python train.py --arch="vit" --qk_norm=true --shampoo_beta=0.95 --eps=1e-08 --one_sided=false
Rows from block 7 of a small image classifier, named by matrix and row number. Rows with one number within an expert belong to one neuron, the router's apart. Each number is 128 + 32 x the weight over its row's rms, rounded and kept within 0 to 255. All counts start at 0. Numbers have three digits each.
Before each expert's rows are labels from the 100 images, of 14976, where the router gives the expert most weight on average: "place" is the part of the image that holds the peak; "colour at peak" is the nearest of a few named colours to the mean colour under the peak. Only what is clearly more common there than usual is listed. The data: photos of plants, animals and fungi (iNaturalist).
# router: router (model.blocks.7.mlp.router.weight, 4x192, trained with AdamW), inputs 0-191
# up: expert up (model.blocks.7.mlp.up, 4x192x192), inputs 0-191
# down: expert down (model.blocks.7.mlp.down, 4x192x192, transposed), outputs 0-191

# expert 0
place: top centre
colour at peak: white; pink
router.0:133183186040100173123171092161093090133089151162163107144133153173137131106095125096173143190158172133104183157156175152131154069088135171143145121119140163096065156132146112101123129162105081153128080185174128064134153099146127124117186083149111097084150161111088164140149157127070122133124035121163160126109141149134123102125135074143117198068073112113166152156105147155106109127208127121161087080175110157090141104116123095094136116069089139118117097141064079148129152128101180126164109125111148120133099140136107091095127133116130156124155138159197128142107128185146161086
up.4:100175162139165074111159096148116152128100127132093166089077108120106120154176147139146097160089152096113125133132114151128027114155041067097142123113128129103170177165107134105098128095139152144182223094124130153130124110088106143147134116166117151171147157118113126155131136138129169168144164094197099151154101108123173117130088154087121106097206147187128048140127109154148115159108127173144156097127176110115106080116086165141153151102168134100118131126074089135165115171129168119098059077117099096062092140066114153170144150094098117139187154103151112170064129096096174123
down.4:136125114174056146141117120176168066129046122117098126123125107180152214102121140129124095120072148131119110135083070125169118118171119135157104062098124139137130092126132100190119123094105159158097109150174102159141139116142078099127145102095061193174076128131065164158150143135111119141105136114192147121143101089097139102090089136124120119149203107125144212144174147119164154105096146175118142151103074123116054118114104157094112159098149129125064129150149139132179128110125086068155071110173126134084151149091109076081092066206153121107143156143131119151098139118097100128
up.5:078106089091134150116127102074118136112152131101156181175130117126138130106129116155155126132172166118114096121101101138201150086090188098120137166048161113141156139092131131126118107136160144112127163120118090125168074123172127079075058114122163130114129127133161155125152111115152068128132142167094142119126126098111123079120166157172148147185178185153113159047131098156143134190131134199157156178121078156144084198144130129159167150128166101255085092153153113140127088161142161110141139110159138127108077110105101095120147086088070119080110147110132152159155176111092161167
down.5:134134148153145105140125168125097109161078116123114113115125103113118142135114082078169135110089197122108098067200093092109115079146140121155152116159098129140130153128110144086157121016092146113116130092124102112122134111087098101112161184194146136093091133142117177114097195164095155179090177107084124107140131129106170130115136144164099189167091140143111156173124164172132105123144102077143131082107160197133076145121115200111084173082067149219118130140086103134123056121131102119130083088150156120087154102139109173076120195103128189141118083109170154119153149117147111114
up.6:101076175124122117132137082119147141054112145145110149088135143124116058045125115150124090134130123085087084113121153129146096136130120099172087134121173117146121041105171091143113072153164121159091121095151129140136150150128168196099111155067173143201106101111179089152174099114135119219122159119164130131157094110145192120147132099125143136145105127118107116147175143174103221149161122101147109099154119107177148150107072109119078092110104053182117148126120158166159105153103244121141144107142139157125125174141075119107127111117118111116089103146103090124170125159090130074
down.6:185148121163073093108120051085148093115165149102202152149097155123133085176128123184161163135110107154129096137153184084112117144147056118166116154147089161159146139165060089140168118098080113136099101128154124153160151150103172118141140118091188151120139143213084084140169146105116148118148114133158140125115128092155144138159149153119195129124106125074125104135165132103107133193157095086120148115133135137106110128086152199062139129072101201112162112084174126147181125168115206129087137102102115075161118149116084135072120146105166126126093126147148054144109095125059113100
up.7:166158171134171107051141129075091129104118095167120117153097140116085126160109143135120128149103153167039146159164087096169094152165143127116140102111141196091086109161108083122137116080132113114139180160107130081158136058100123128092192109167083134186132110081160139139129117096142198162096101079171158159114158132101155126107127095094146136137142142125076102118099093103061129175139105103185142061132094151181112115098109157144069106143174110152121132105153168178156116115108072137093176141096075140073147182121130090127188142071125095119144128132116088186139118126107204115
down.7:152054083090144211173100133153137141154146134100150091115209158102163095063053201114059107117166147154117111074079150137153120156086198185099143166141177107122156100128063118161159123124155124153161140158144076155162126145164165159089125101112123179144157110087132185081129165087145132133137154125119125164137157097120165128147097118100158124175140061122127115153097130084080100179116144144072149178149105184156095105165098123100165078130128113170149111166108110134149148118120139141161089175139155098158068142157133136078162133131137110127126084189153108137093122119119161089
up.8:126172204143132109097115145136112117084150132134163131127100061101147122188103203149132126155103110231086146187156100128130090094159114080210150100118135129098079147123128125122067144127132201138144134142135124168087153112094122167104102093098139176138124084046137094119153145133101181143125083107156178135131146136146117114125124121154082115129135141117084094147076143191147159183145119119147150160105119158122190086052143128130165161125143188098120105142147145150073063091131070112139075166129123156100135158079090155119109172133153116126185154112149195155133120094146077154
down.8:142094147113069162105110133137162154144070105138136131149076114116173152058135065170127177150108165090138141129112119118132102127167125097137115120084130110157136088167101175077134212094081136148182083147131113100112146123131162143113068099174076131124134129123168189119108162128189143177169157123122101210136116136070112138105125155139178075153160148160148084146127121085125165095111124115110093141111070196145076140063140098125169171083144116125147119148178136106174057140204086120143162137163152128101078134127163113112101111109145037115103167117136133145141068109159153143
up.9:188122151071119117162157142095135126145134100161168103095160118105122125185166128143167097112089143097136177166103155154132140124128110132161159081109122082160125105099147110173131166144106131105145080156112162134145161070097083164042139151108151136101183146131096133139156134095147083146155159032189133150076121122146159097159169061125098148131159077102122125186161107135123134150151110127152091160060143075118138141143111181137154127138085128081140146150164186138168099157158098089154176196142098137174167095169179109162172141177151120149079141152172167136160122144202195098
down.9:140099125113104132199143176124222098113146152160190132129117062112167148070138104081127199089137102094150127149167161108165127142091129079137137058133123101140052087143166088133132154113120097138201134118168111121153142139085093197149209142100126147158118164185103145111123104125103132160130126149106164144134084101147096091139106130093138160063091149099129038134216073157192135174140111134095096125139130144156102094092145079143168108155093135171129142162113131134167158126136167152148103156116119098114113147159094133136095134092155112140083092110130075144107120159198145115
up.10:189088123118057098122171132148070105163128171145153123182094222177083153135106099173150115152181155115138093145097126160074116156142140138168160179171163116108173157125116138121147134129079107154111106138101143106093142097096161122082119136113156106081179141079123137110103149134127087099134083085075100113126161128128130103131107162113136093071131131130179070105169103070148140080154164158114122099149211134097140174147098125171158119140141117140121128049130094069131069144145125150105103095130136139102056116105122089065093075175170176111162118095197131150149115125123152069
down.10:153116165085092137183141154171121204090093138104119178142080120199155093142105096104113128161167128131140084116138152148114153124112135173240141143119134089098142192103115123051126148119137091116111130151090051123100145133127142162078149156130055125126110109163172127138160078103170134149105104172123155115142143168077171184158116154111139144143163125122138145161093133169097177168120153120100170112107147088164129128130135141120091117131069123066089172061148114145133067128153161097109100065118098163110112168141160127157079141248124139151110098109135105128123137149109171099
up.11:158144087136077078129189173122130111164164144177103083158136122130155126126156181142138136119140147109144156103132183104128140186115214095168109103190167188109102152168156116157132130207046118096154100137115147108090131146115125125152164136134117148168117142065071093132086187156174138152115088150100098171135081146122122111143177150123081144153116162160141080127099140164160191094116104154138149155126151133108114147114119070101156100148184123141174157125142143114208099118180064151115144119134097089079179096137145148104150161098162115146100060106106133053113070145154171102
down.11:164095161111107133164070166190137149106085136136081131087145062123104197126108172115165117080107090145158113116158153147164140158104163106114115102115132093154104177168091144132120045136126160134147116090109122105149125159088133098131110142218096117199195153095161119112111091173148165164119098145129079091115134137086130106122051158113114142114097128128125163104043122092078084084087126125147082150125143146134057163189075100109195099121172128098146140123107126108111142161155138125093159106150123133126120091171117132112101119119127167134051083102123128121117115133023124178

# expert 3
place: centre
colour at peak: brown
router.3:097098120160133137122150177163160139100117131086165137041103129113126135116165147163140149104159162087113098112112103143146100168103179116133165116125171124147184171125152121135093141122090188157107135102163158101154162097128175114181183178142129147133156153161131095153081156159168123121102187124116022164146081143107140186115104129144217136090182196152115109126094103069102103114131172103100162113144157155084107091107114120102126162097142114179168081122120121122064128153140146128151060117146181140118186155177080117141063121084113180108149130072142119122063156106140156095
up.4:122155134147112164074079140133186144103082155117135124088119176166164099170119107138051128171175145165130105162105084132119143134177137113118092127146161137153089149154092081092105151144056115156178074149134115123203076113119148072106115202140164119086196119157088185133120129147094117116140134088153103129087093147131130119195138098116046060177142142114156127121093113107153177127119162161109143132101152145095137110163164099121178139141128138140180165111118084090184156128091125177162134112208081096148133190157092130093090174111129142169136116115136093153125098133153058103
down.4:154123130111109130127151164137100154104110155179157147088108117074173109144169097143145071169117083108102195101090136160106092152090100062109124046121157140144118133127196114133168159180123121187109132103216124147182136112120110137103179145088110121090114108133135101116112133112165189165160165106168122136136092178144123101164187107137102106107137082089106114167174161092126198116174137122134130109141122063112089146165169161091168162139126175157147111158083125073184157160153103130138118147078108140154140179079184125137163124131175172117125181131107117060089141133172096067
up.5:153094095109139177092165120079160096125127104155122128142152068143119096131093133116130069124125189156158116150103111145104104132127125126133108204098146182097158180126152131091115119129089086124130131131087116106163135144089096112137139040170124161160040072193155167100130176151151096135092161145151085110135099154104109138138123213097120133106083172144090135107182184118134155207138135106169137160075172162130080102182183087129122076144088134142156120157095137086163162124119070147149125164123134129123174198152124105111157118045175165094103119165086122152135168131142097139
down.5:096170169153178149170096152118102162149115134093127080146128115146190165076073129134132145082113144148126166137130114089142164129127084109134088146103089099117103100136174112137110016089127125116129165055115090135112144075122142155122049110104175079115138133110168093145126123059137110141163166103122116120156123135130159083098182144103122149100114166131150079132092119112143136096142155175133091097082092114127078182075132146148135215135112136067119155143161124163187148140200165107120130177192119107095132133078141188143139114120151102088156094157142169120112037159127109078
up.6:144120148172056138150140189157127098130127145138186101098172100166135110145124124157079080113141092159110122078125133135207155148099156121178147110119113105108124149122081135121129091169190159177130100086120099093186128146147129129141116182105083153135119134141134097160151104145120115106162084087133086076102135096138098161146048062157175118120169116090081095123163114152127092128089166159047132108124132092135133156166115149126117141163068173174135178102134139092163110202158091137178094105146127136129103177140170120118096155165121125137122108202128170086116133087223205145
down.6:102105190160124100150108141128211160102118127119123144146131180120125090086126066126166123124135140124109067112100140108147099084183088111128053124114128163123085121142112093119140092084082104131177167130174131103084115141090147053118090084159188115162166113134103130110128157045165163153169107103150126121138118139070134108156111165100116132215158132129068065093167113120138108148094104139176074140080116110108094121126123175112128097105160157072095115150121116129207163171164085147147113120095108167090110136077200089148130091138105137147112106195100090177144100169159147135
up.7:128142127092159096106185151122144073148181108111122159138127131161191152130130106118140146217157101056081147117118132071096132135104154062182115120052081107124156133139143107097124096169124094068165074131127121138131148128135115107108123120118146137109181153129084102116132111182190193155181159161119148135132102094119138066150105136111164109142122160091123152085114103086131152082100114075138143166167092100113142103149138077136154170130155072199101116138122188060101147139151094091126205165104147139167144205069143134115097161150106071159119127147095060125163093122152122151
down.7:174085107128183118116141104091142149105104156114157135073120133157137096158156110158113148133086179108131061123165093151109110146174148151110114072182083071193127140119096157119206237157140180150025108143123119118139142146185132178126128161131139133114074144126131145060145104087099143137168135096123059154091159088117101150100188113122131125088069127150159141085099165112147121107087132121175134177116147093125105140117112143087167125060140132134150167160188093126087143104095104111149109114091149139165100103075096083130139110087116182102107111117197104105093105119160135110
up.8:140093119110086122105087134094091120086206166102181197122104134178083110107117161103128101107082213092160103110100132165135131097139130134131136123094117132141165100115133139099092121096147153085184135131139119134089154087109101139158139070156140103135100166132135100105125156125087100172144175120169174095110172115110227094129160189090156129118125133119129152086160158102191119100128111132085157146148083193162117149113137064110124111116098111146093195178155120154141102093121169114187063122101083174067155109139069119095136144123122141126112122105191174179073079135163111183
down.8:172110131173131151109132143192073141079166098177155088118115106170100127115142127134071122105177110120142149064155103146181224147125116134119098144143150118131148157140130135101139101123089120158133115177048157111133142106104230101166146142114114142115113116169118151143129082120121133050087058156175160162088158154097172106151140147136167136175133139140149101116122104147220137131118135086099138175133175128127133186071188111093122114116094064171200155128119162153078146156134142087168106107104081110195099094128092141100090116072133164117117095160131160127098107123164129137
up.9:089105137144134079079198130118115134145137150134086191117132215164114135115112142178136117176100154143105123135105161122137194110169124147101130135136197150146059114153117143142068177092172091106115132157137153120155069136126090109108113117075145090111119117061085051150090146106119150182067110100101137134129099109101142158088154101103113151071117099108164068080156096092079096162143180109179092119111084096090150141109157153133121132134172098143173139092121126119101156179121088102123134145093112191143207138166134144142092168152114087124153116161144133180142149083107126219
down.9:167186120107084099189153107068128121170165144115149154169127117120050126190112164092111140124135148079111092131078140139055149090113142092100106155087110103105126143145121141099152000161102131186141110114155131124149144152147147130156167142107121133143119178097165153108201148127112107145121150130135115199097114114099183125150158116120149095097133155175068221126106123084078122104144118168092106166114137126192163085112161185155149074127159096099084160151092118116123146119130134105127116131151120105112097149089186073110159149129113148163109163084135077116097145058164106102
up.10:139153159153180139109083103129172108102104128094106169060066162136174120137130165166179109132159130111084180088171180169075147112118179087063081096140136126107113104088128125165117066115130102081170127136139099172141115137120097078126091133148082070157121093100127212167175103105183089156143114103141084089184166133150167100177149121098204156119116142131123134117158084144083166149174129121156153100105118121123169124138145098108147145121160159159152166076155145102082179139105166094156163128091086115116142132125153127145090134064125088116195121157128187086127121075143164087
down.10:147141161130127120125151139108142137139108109125160117117124166163154177114161177164137188127143136169043125169157111072197132175119138150136176072139119084103131143052118090157115130115100077098069111159156149145172133166134088089133133124183134075151125203142077177145135156105165075129153130142108198137103122105126112159137117106140114173115133075130124117101140106140132104157114129148100140114124117083110112063066106156126121183116146147082108148138119118139191114135094029127086214115106120114160090118200161153091173155223090175102170153164117147105118140140135105111
up.11:087102145115124133083149185124136118068126124138099143156158152141120137124121130146077148151103142111145104125138157128158122138087205126062136205116149155115126090105159161138073155121151097160152107104136161167174167094136078126104156122087139131102098070078058048134144165117099166114059103084123140178083113147132122158122102097067120114099147136098152079167161090099095108121120187127130162097123109104106120178139100149190132165156171073106148156182120139120132135103111141134110128143106119228108168163153164157174133148186097122158142180118124046198112153129162095187
down.11:101172078093172119140124053101127110175134133072168113118090107109122111171105135172165107133147161123166124103110166081110113134129121113135114135064146105081118180139093089146216031118114098119139134111140135145101128125127154127149135133143110134104141127133112135133147159178068111150136151121176123144145150138145174144139114142134045074123096143140124203166151089101119161093135104113046104122147093222164143141161145128148111065108149169084069135119180101142149097062088136107113129133107080077082109087083115129134134134079096101130160178134108100119151177047075098165

# expert 2
place: bottom left
colour at peak: green
router.2:155147154187142127166131117113073134120118052099108133147114096058095125180163144175141084105149072153191087161149135071207138124155116104157057078055115072145126119083078121101165121137110159114098145131078143119171118109111149154101090132113109109133153116137150129101107046091164140091187176145121164111183128068111145127154155136159129102197153133123119125152099119139148106148130071131114127144156169095145184124144126169142117092147151180137091165162144167095198125177075091152080125137119126090143122149140187090153191088142140125197153101148119159143168129141110136155
up.4:132168160096106081115115132176158148124079092155155112084096140113172151071152110182075156099180209156127170104117140084087182140120123134134086190110123140067088141143120135079105168103098113088123076102139160086132140138109092138173140109075151091159116101168097178151122117128124123138137049138175132163137075141130108123113086102083117107141138108177140168115134138072113159172129102173093142111155066092128122091134136168100141121092151167135115110138107117063163118119169122111124192148116135102099187186161160136032129128197153166150126150099147187176151139118178101159
down.4:097130168115182143137119119081104091158155147118144150087154121193143018126158118084142125118150102152046131106150119155075158076158056110063128173117158135115129060137141141139076124099136096148137155138131121128183106198148135128111156084066148103154152112153139139125109125126095115137122221152082109058101176132112120125119098144066181159164106178097155166124182139188133086135128162115145142119130114088133144080132157146150081151172117099172140100125134161124119079164142162124117140168108122116129105112150125167090144115107065108089111124117162132147154180199132044151
up.5:088080123088140135041151154157201102123168110134121075177128170118119125128114125147127161096160079088097041116096065154153131116167127128098130148103063115130155142177127097121133117090176133149145170165120149080151089100088092149207143140142110094088134157150064153116125114137118107128148136140164089067098156143116116127100141091072212107086113136116125138141132090110101151104119159165140155129166158100168118143175144123042129066116093127178157101105149135118126199107128146168147127140099141229104117133161144108142143104151142123071106186139123155135087150170091175165
down.5:129114130119161136102136157117072150108070146147138111124093179137122083150076166105123130078135136152127218125115130169192103141143178084095076146125166072128105154123137123116090130099116137115142131158133084154135188134126131199170118108140108167125159131114127128071112185128142071151136119099113111138127125183106177137133092098043171140099064109135173167107075163136136099098125125088055154184115179136158184118105172150122163100107169152107147108147148168163135097134147109172112155121127107106112124183161160138095095058155131222060127157147134142083145141043132156113
up.6:124072113124101155131097134164121138158140147154108138113100151133148152093149120095135103099152163135155113177162127131132144150137120108068131146162166150108150134208074156093204135123072139164191146168112139124133116192118061138055132087129168142144091137107120098117141112151147183125106145115107140126107118159093093239087121133118138178134158138144067142126173153146084132147107111095157126172100096085120143191136203170142186116145141215111094147147151151220116165158125139114123131163170119049138108066115158142129130118172118124112101139118127151193171124083075080128
down.6:135127052158148105124066150141092083111127101126164093153151087145135128065111180150130098096100139157146114144150174080134153107103120205104118144135129138132169109122104161098172156104146191101063113134159136210148114084111175163083143137191129129157102162103123070120157158124115102134109129082170129068121115141129128131164131110196141107100206154142095199150126141097107164154153198061129106164142127145081137097172128184128138203148153132166090109122086115151140163127140118144146142129159114095093147170125149194153114106097098146096185158121112156118107103107037087092
up.7:137143162169166139109090156092148145115119132123150135145155104113136182055137145155142142165159161118116145157221101120148177173194127144173117062074139132137129115125091104154168171121104091134129168140053147111200114157128093120151117159130114154115142134149135082116160080038094092195089095108096120177116116134151104089140124115099178123131069169106069140068146142168126130135112116123142149159149107126111160141095149207070166115102134155083166201115147109151155114109118151132102165135123154113098159106154081085088165236121126117114187188100145135093119120130121122150
down.7:223110173155204181194203153141139104137174133179122130105076130098164158176071187094127115133122135118096125097154163151136063144125122129171077098149045140148188083158153158126163122154146130162119155145113153145187126109135103147123175130100188045125151121127161090121121142104145142144157136063141120143127140123141139126164113107124140147119116050145103118112140106163189151137143125068123113064129141101107128124086084142128137110126160142154153091142083099136125157169092086111081097152102125142186132084098195135125177103178175070174143165090141106131160153157141136132
up.8:179106147134173077121169136193107162107168102117160135106094091081150121139134114080162151128103147092123059137120207143136163170135076099150147155118152164159157088116093165124150128183142188180130137103084077176133131138137151136139121188148194124164135139157053153126133187096113115117128143123152162074132167118119154127095135123126074142151173167103114158108111163113174136117139174142186091102131167142088112104183161135150185113107092112174096160114082070149152140092150106085098135105067116111136129099088102182126108147183129127108085072155144193120184150106054143168
down.8:116161197108147127143108167198137203121174156109095119156138131167133062111129148143179107086095124196170139113178143096100096144075133095063138072120136116144137114126143094150178163141178129112128101146153176158090129101177094073088157092105156107178086107152064122115131127113140117134132141183098132149085133123130106197160152119157128104147136152141124123082195140135177090166077148127137111075109133135112086109148129163134077094106181060144140125106156163109069134125179106128163178142136171143122103103113106137060150131082062164117141169114078129114127204108155090084
up.9:164085134140124144166119098122112075098157079115069128147163143078149178118113157101175136120146065198138101102108100116131135176144093147137129122229133119140108159084159170088134102124146086082151126109120128071156149124092141147105057100115217055191116188119114104123083134123139131142099141104136146134150148142163113120107174128168108137113147071121113074145137156154150166158180163145097182117073052104139114074154138152164100081174124102113112132125166162163112105158094122101184161168125156192112102136163197144170131082117122116120129152154096110177125121166148093079
down.9:146111122122124111178151118153177162124087138125071143115138129112134069147129084092143108067185113104140121127096130132055094131216093155081140116113183157116163136123146117138156107127111082176183136114085125151067107136124172105142124108155148148067130178123111123143129198162132156151143127110127122129117098094174076084069173124159018132103122118125104145176206109132144133119152178126147205115160101129113082122148142131155177177146130157116133158131090131119085178151105123119142128165114143138080121172118172169182133175188087108092111140128146223142077113124097107172
up.10:158078137054123156078127132146154166123134148077121139145086155130118108184088154136192154133111150116103149163103121146111123098125196140156140147089107116163121173095154110144169094111125121173079154122142145096137183198085044091105145155147097181144158160156133114128095089131166178110101151145154158136135098183077144156070156138115151088105149169103146065088058194087143164136226172087127108101155126136133091144206110132176189125130134145151147086085107099087132135086103123101148140115084128136116131151163127110131187145141098151147134119128174134199131131186125143098
down.10:159141159126163125128163120098111128129118135167107163129156117126135197061147111180104104116127138154140105130114100085164063149153124164115171059074104144128150181144073132084100128138133081116103100129145129100100096080052139099131174134134123071101157144108129127171133126057174141186062161176122154161156143139159089122133132082089153134138056116149041042117084156181101092121127138133113077134137117122089166118097147142139171185123102087053140175152145136121095182135162096170080095134132122164161150100099110135109132133104155175150100150173136114170181152094068143142
up.11:192204187101124093134178152156142104080136208112117144147103115196129111156098124136116144212183112186184130145119139186130202117070127097103103206115159127134104148177170062078109088106142105110143117161101098114166164084169130095120136137140133096121097102150087156108153102065138185128129100144115117112147063107117085144128143084132150128103146129131127112130096162089133121102099120145117151157107178154144111105176138098154163144120202119128101158061065153142140109102140126163112186118099095133138107157115171105128167124143109101123160189134150166096205124116154152170
down.11:125119147116165133138131082147084215171106143135089064153132105144184114118173112094189116083086083114169160124109123108176174147128109079136137190084067085087093126130091104166112159151147088140124154176139128079115143128127145119175124140118105159113077063114183084129142080124111187179160192138092128109173153082107141124137191129136116170089111117138206077151078105161189136091162140151100136127071085161128169157156112151118145144124104130083144138169112130108115111098138155107103140160076121125134110121157146166105117133054130171099164120086204099145147098101090088107

# expert 1
place: centre
colour at peak: brown
router.1:087085093129163145059103110185104147108179161167105125134143157084116189080067116138096124072089122111138112073046071201047073137082107102177098166180159139119116127145123102132170118150131136095111125160140115158084138169181110149126135186154156154112098118080148130105118111149111108184120135167174146126112133171150196146095105125155146108103136135118109115133152135095151117101144147144129114158120157092153103128151129096127151143095081106118182169173086110126166162108153111111097083082132160066107107153148132200112110142075089059129124094126092143126178131132039082124
up.4:070158108083113203125162092129094126077128196166127090113115166147135139164098065175069127160150136090092101097135124175122120126149177106140080088111095092152121195140163114127104128091121166144113129164148170110106117120155066121134125160120122093099091107143048092116121092098137152138074154187121080118085089146129168187139151094147090058137155146071170111151118093163143123146153144165108133108178133189139110138132112123096132119128119147097101123169106077080152069088128162146113126115141190161135150120169089167165076108101164154156072035094111138091122102171133131166
down.4:076122057146170117170065177067114127166115127155107144161149092094078149083176131102180084216136092099099140116183111111164115172103115182152136156154133140087088176121160068138153172148088162103121142149141126126151135123147094154127139125140130138133123126116058083125154134124111115109129153070106178151105130113159121148144154097106154168176130098117147048168115176135104164132103140102112079132121156129093162110121112143143118144155159161154159133171172152080140123048122209174095112158102082144094166157095173151109156117041119129132089158151184158132075158106074109111
up.5:173092121167167134158093043147153157144093099155121111149112113141105143085071127076108159079148220143117173165090125151102114099125115106132151239148163165169123172156107160073066118088078160113090057185183087143135123185121136124120165116133155122125145156127156079111118085145113119090148109089144192082129167131129134097125087107160101101187120152139103103106109141133141130120154134077191104138119105167131152088133110086173184087179152151178142157142122127143100114177162149075148150117086152148072133101121093127149105142144127157137108132141079185138142159139179096136
down.5:100133124164097188085136076097199071115098156112115087168094089135123106124060138079124134097165114112124070131123211184150148118200089211146132095144074156105136164128119106101191114083112146121111129148076061090114121155147152092122142143228156075142144077093125114108136134123069151118174081148091120150108100129126137107086146133137089110116111116103101143121141153124097117079110092113111125105172118173122136100172115111113083123113088111096099140182093139130081102120105088128159156117107155125108136097109142078179138204123122139122098167130065112159149131218130121165
up.6:162112137127083092124168104100093157119151081132181105173146156077059112061157138109128178081107098128064135119160127134135065067181163088118127143152120106111126154178120063115140061171100176126075090107148141124083126160126175162073138099168130127154196120169201110116136124139085157109143066081144124125125065088077148109134139081171178126149083072128148147094151123183128161123139107145119096149185157158141161136169122137117095144122128132163155151104160149126126091145125125086119118168057083092099085117083194125138166147137128184149115105085138127123100109115171156159
down.6:150124137161068096094196156146078169134093121124127141124145122110063148101090150108137168057130139123164120117101202139093053180111148119159147146160137141073155150161050155068164185112139090138033113162109113126126113143158215133189069105091117103167117090099195120138066181157141116091062099132168136079141147131126162095135061147118135096151075100139116115130128114129156070131146170117136142149134161138150145122110122152113081150106155146142132152125125179107108085122127066113140085111112124144142117132082159139083175118134102158121140143117165040121159142112127097135
up.7:083137133189112168146132172173095165064108142155131183139164064131198139103170164154156114098105147084097137106128130118078153181086111140144102128182197110127103126105114135089111055130123169151152150139157139172173114105147175134163152150088112168164079077079118141057104076115104182166072122129127166092136160151141126121098183120122122126085103189113142153137138161100099189190114142096116132098099166127111066122093114135131115140197124114106154079099193130127132099207077116127121158161142106127092184098129158143110123178128138062126132161104142139130138060138133109118
down.7:170162129058098114085192099145135162095113144122155142127116122155135147172088123122085131141094097086087082106187101093112120162142086067176105116115136107135105137142102134100065086144108079143151140117077135156148147101151145152133094140081184124094165168151205139149119139160096114065072123127129184090086124146102150152045118115115121125090182118146171103151093131189129125110133095117069098143097135188170082168104096103182079109166168100129104112171117131132109115123207144114059163173098146148188150073115090129170127146154098109133087083166140091105121119157175138152
up.8:110128164141110105112052109112117074197126130125147107151108086143119114087112129127110129177171174151155157110091082181089169091128089124163089113132111160124133092097151136148143083138190135119138059095118138100139075203149082111092101181079105168092164080156140120160161065123090076071133136135104123146125114103141177164109146126119171121162168123107079149153146111134152097063130124138114088156073060107183131093139151159034128106072132149090143072037136114106132118127156166139212143095134134134101121119126092106106098120093119102172154133118118164099160140134179124143
down.8:143107142117106091090088105133186042116096128135114116123136094147194071171176057092078154128123146149164115135086152075103157127189128171106088089090109151163143071128107104126105115053071119118148181151143122165151123147130134109165130153121157135158090106135136111092085117113136148153138153089096113062145127134137144125116138128135113140054129154202088120127079077141099112089090119163114120082130063152127084150126124117092174152121110184123123133170092196150135119085163114156122095136102149137131072113065129100195077140122132113161127029121099059171084125142142121143
up.9:092140135145081147133157137125080129184204110107122108199154092124136135157092127138121172113106049114130080107132200064144171108150162087096120147149122116143119114142141122188088118086133113075090132105166131076155132129160166144159134114160093153121132116152144142088141120145091104187123136168091105215157119123113090192146158102117175129104151087199113123138172194127093053171081115173163104158112157129123140141127132108104149132161124168153104084178144066159128088079093142097132168122125171093116181178109104134088086186140151116140132152065125070088106169141134150098
down.9:088123124110063101161173074126111130129164129128116101163173168127067138132157152103127159163154089159082101150134150132186177158154200091069101180102090107111078098085108134110095107128177135077164110099080111135092102112165100149158177125104125138110133170132131081124169150094057089161166120104164115174084146095108140105048109160140114156141082111175095141139136115160170218148116121127106096121126119181167169162093114150087136113158149127168135114171104121112056071134120153133157136160083206031136134102135102074091160159141148116117132150121117132133132119126166120099
up.10:142109167094130144126141110160130122142126078094116115175124128100113088145099135113129152138082140084135164090173104058169149146101178130103170135130181116110100168128199164091140161094129146101132176126150175133156135087110115168112167149148106162143132130063093008167089169134106132122065103189167172127152130120072131166104153053107105143087102105114165094109129083081100083163155169101178176061154099088102061116125092128138119118144153107153148118122116159127138140181142127071108147111137129188139145199149138083174152144177147098164116160138164133146071129177138112105
down.10:099132123143148185049138121145124118154132114117128178093122098138149176105113094151160110166106132112159168143096136090141135145139124124112160153117145123087121123126063145199151082136178113178155103095112132106133105120078154142149097166102143110114163074093102093148124155141066132132067120125171167157151098103130112149152124136116108130162127118099117175104134089071058111147117089126062143105111139155175184154190157202082146112091111089142101124163086106106130134056092156119142105185178145123178124130141108052092151133213114068171150170120107116129144150042074125200
up.11:134106122093147144121187136195133185102141164172051168136051102122118185098136120103079087123101129101069146126142115135140140142141153103136092104145122089068129180105192069128160080131191075145083104126146131118070181127134152099125164159152081125109101179111091177113127130118158114070111154073110119050136132132125063096099090159171111156111118138123181109156126099095154101110154149085092108126113141141163122153103160161140114109093118130113104125159080172083091089105096120169117114114148109134204174086130042136148140151121142129124095128145173103128081134081153079069
down.11:054073131128125104114108091065114099104199157136122119178163073103114122138086131103133111157092167140155211157145140134135126086148138180135173127103088140234049186122119152100169171148074122145131111178114138121126111139176114106086228122114140116144106141133153072110133123125148050118107151123158138108167122126091152110100174146162092115131135133148119060155075130191123160111098155094109098072110136116111121099133113164128134067093075141127130101173124087115094192104110129133115114106077105140169130118163086153125147172084105167127133153171118107121170106189130096113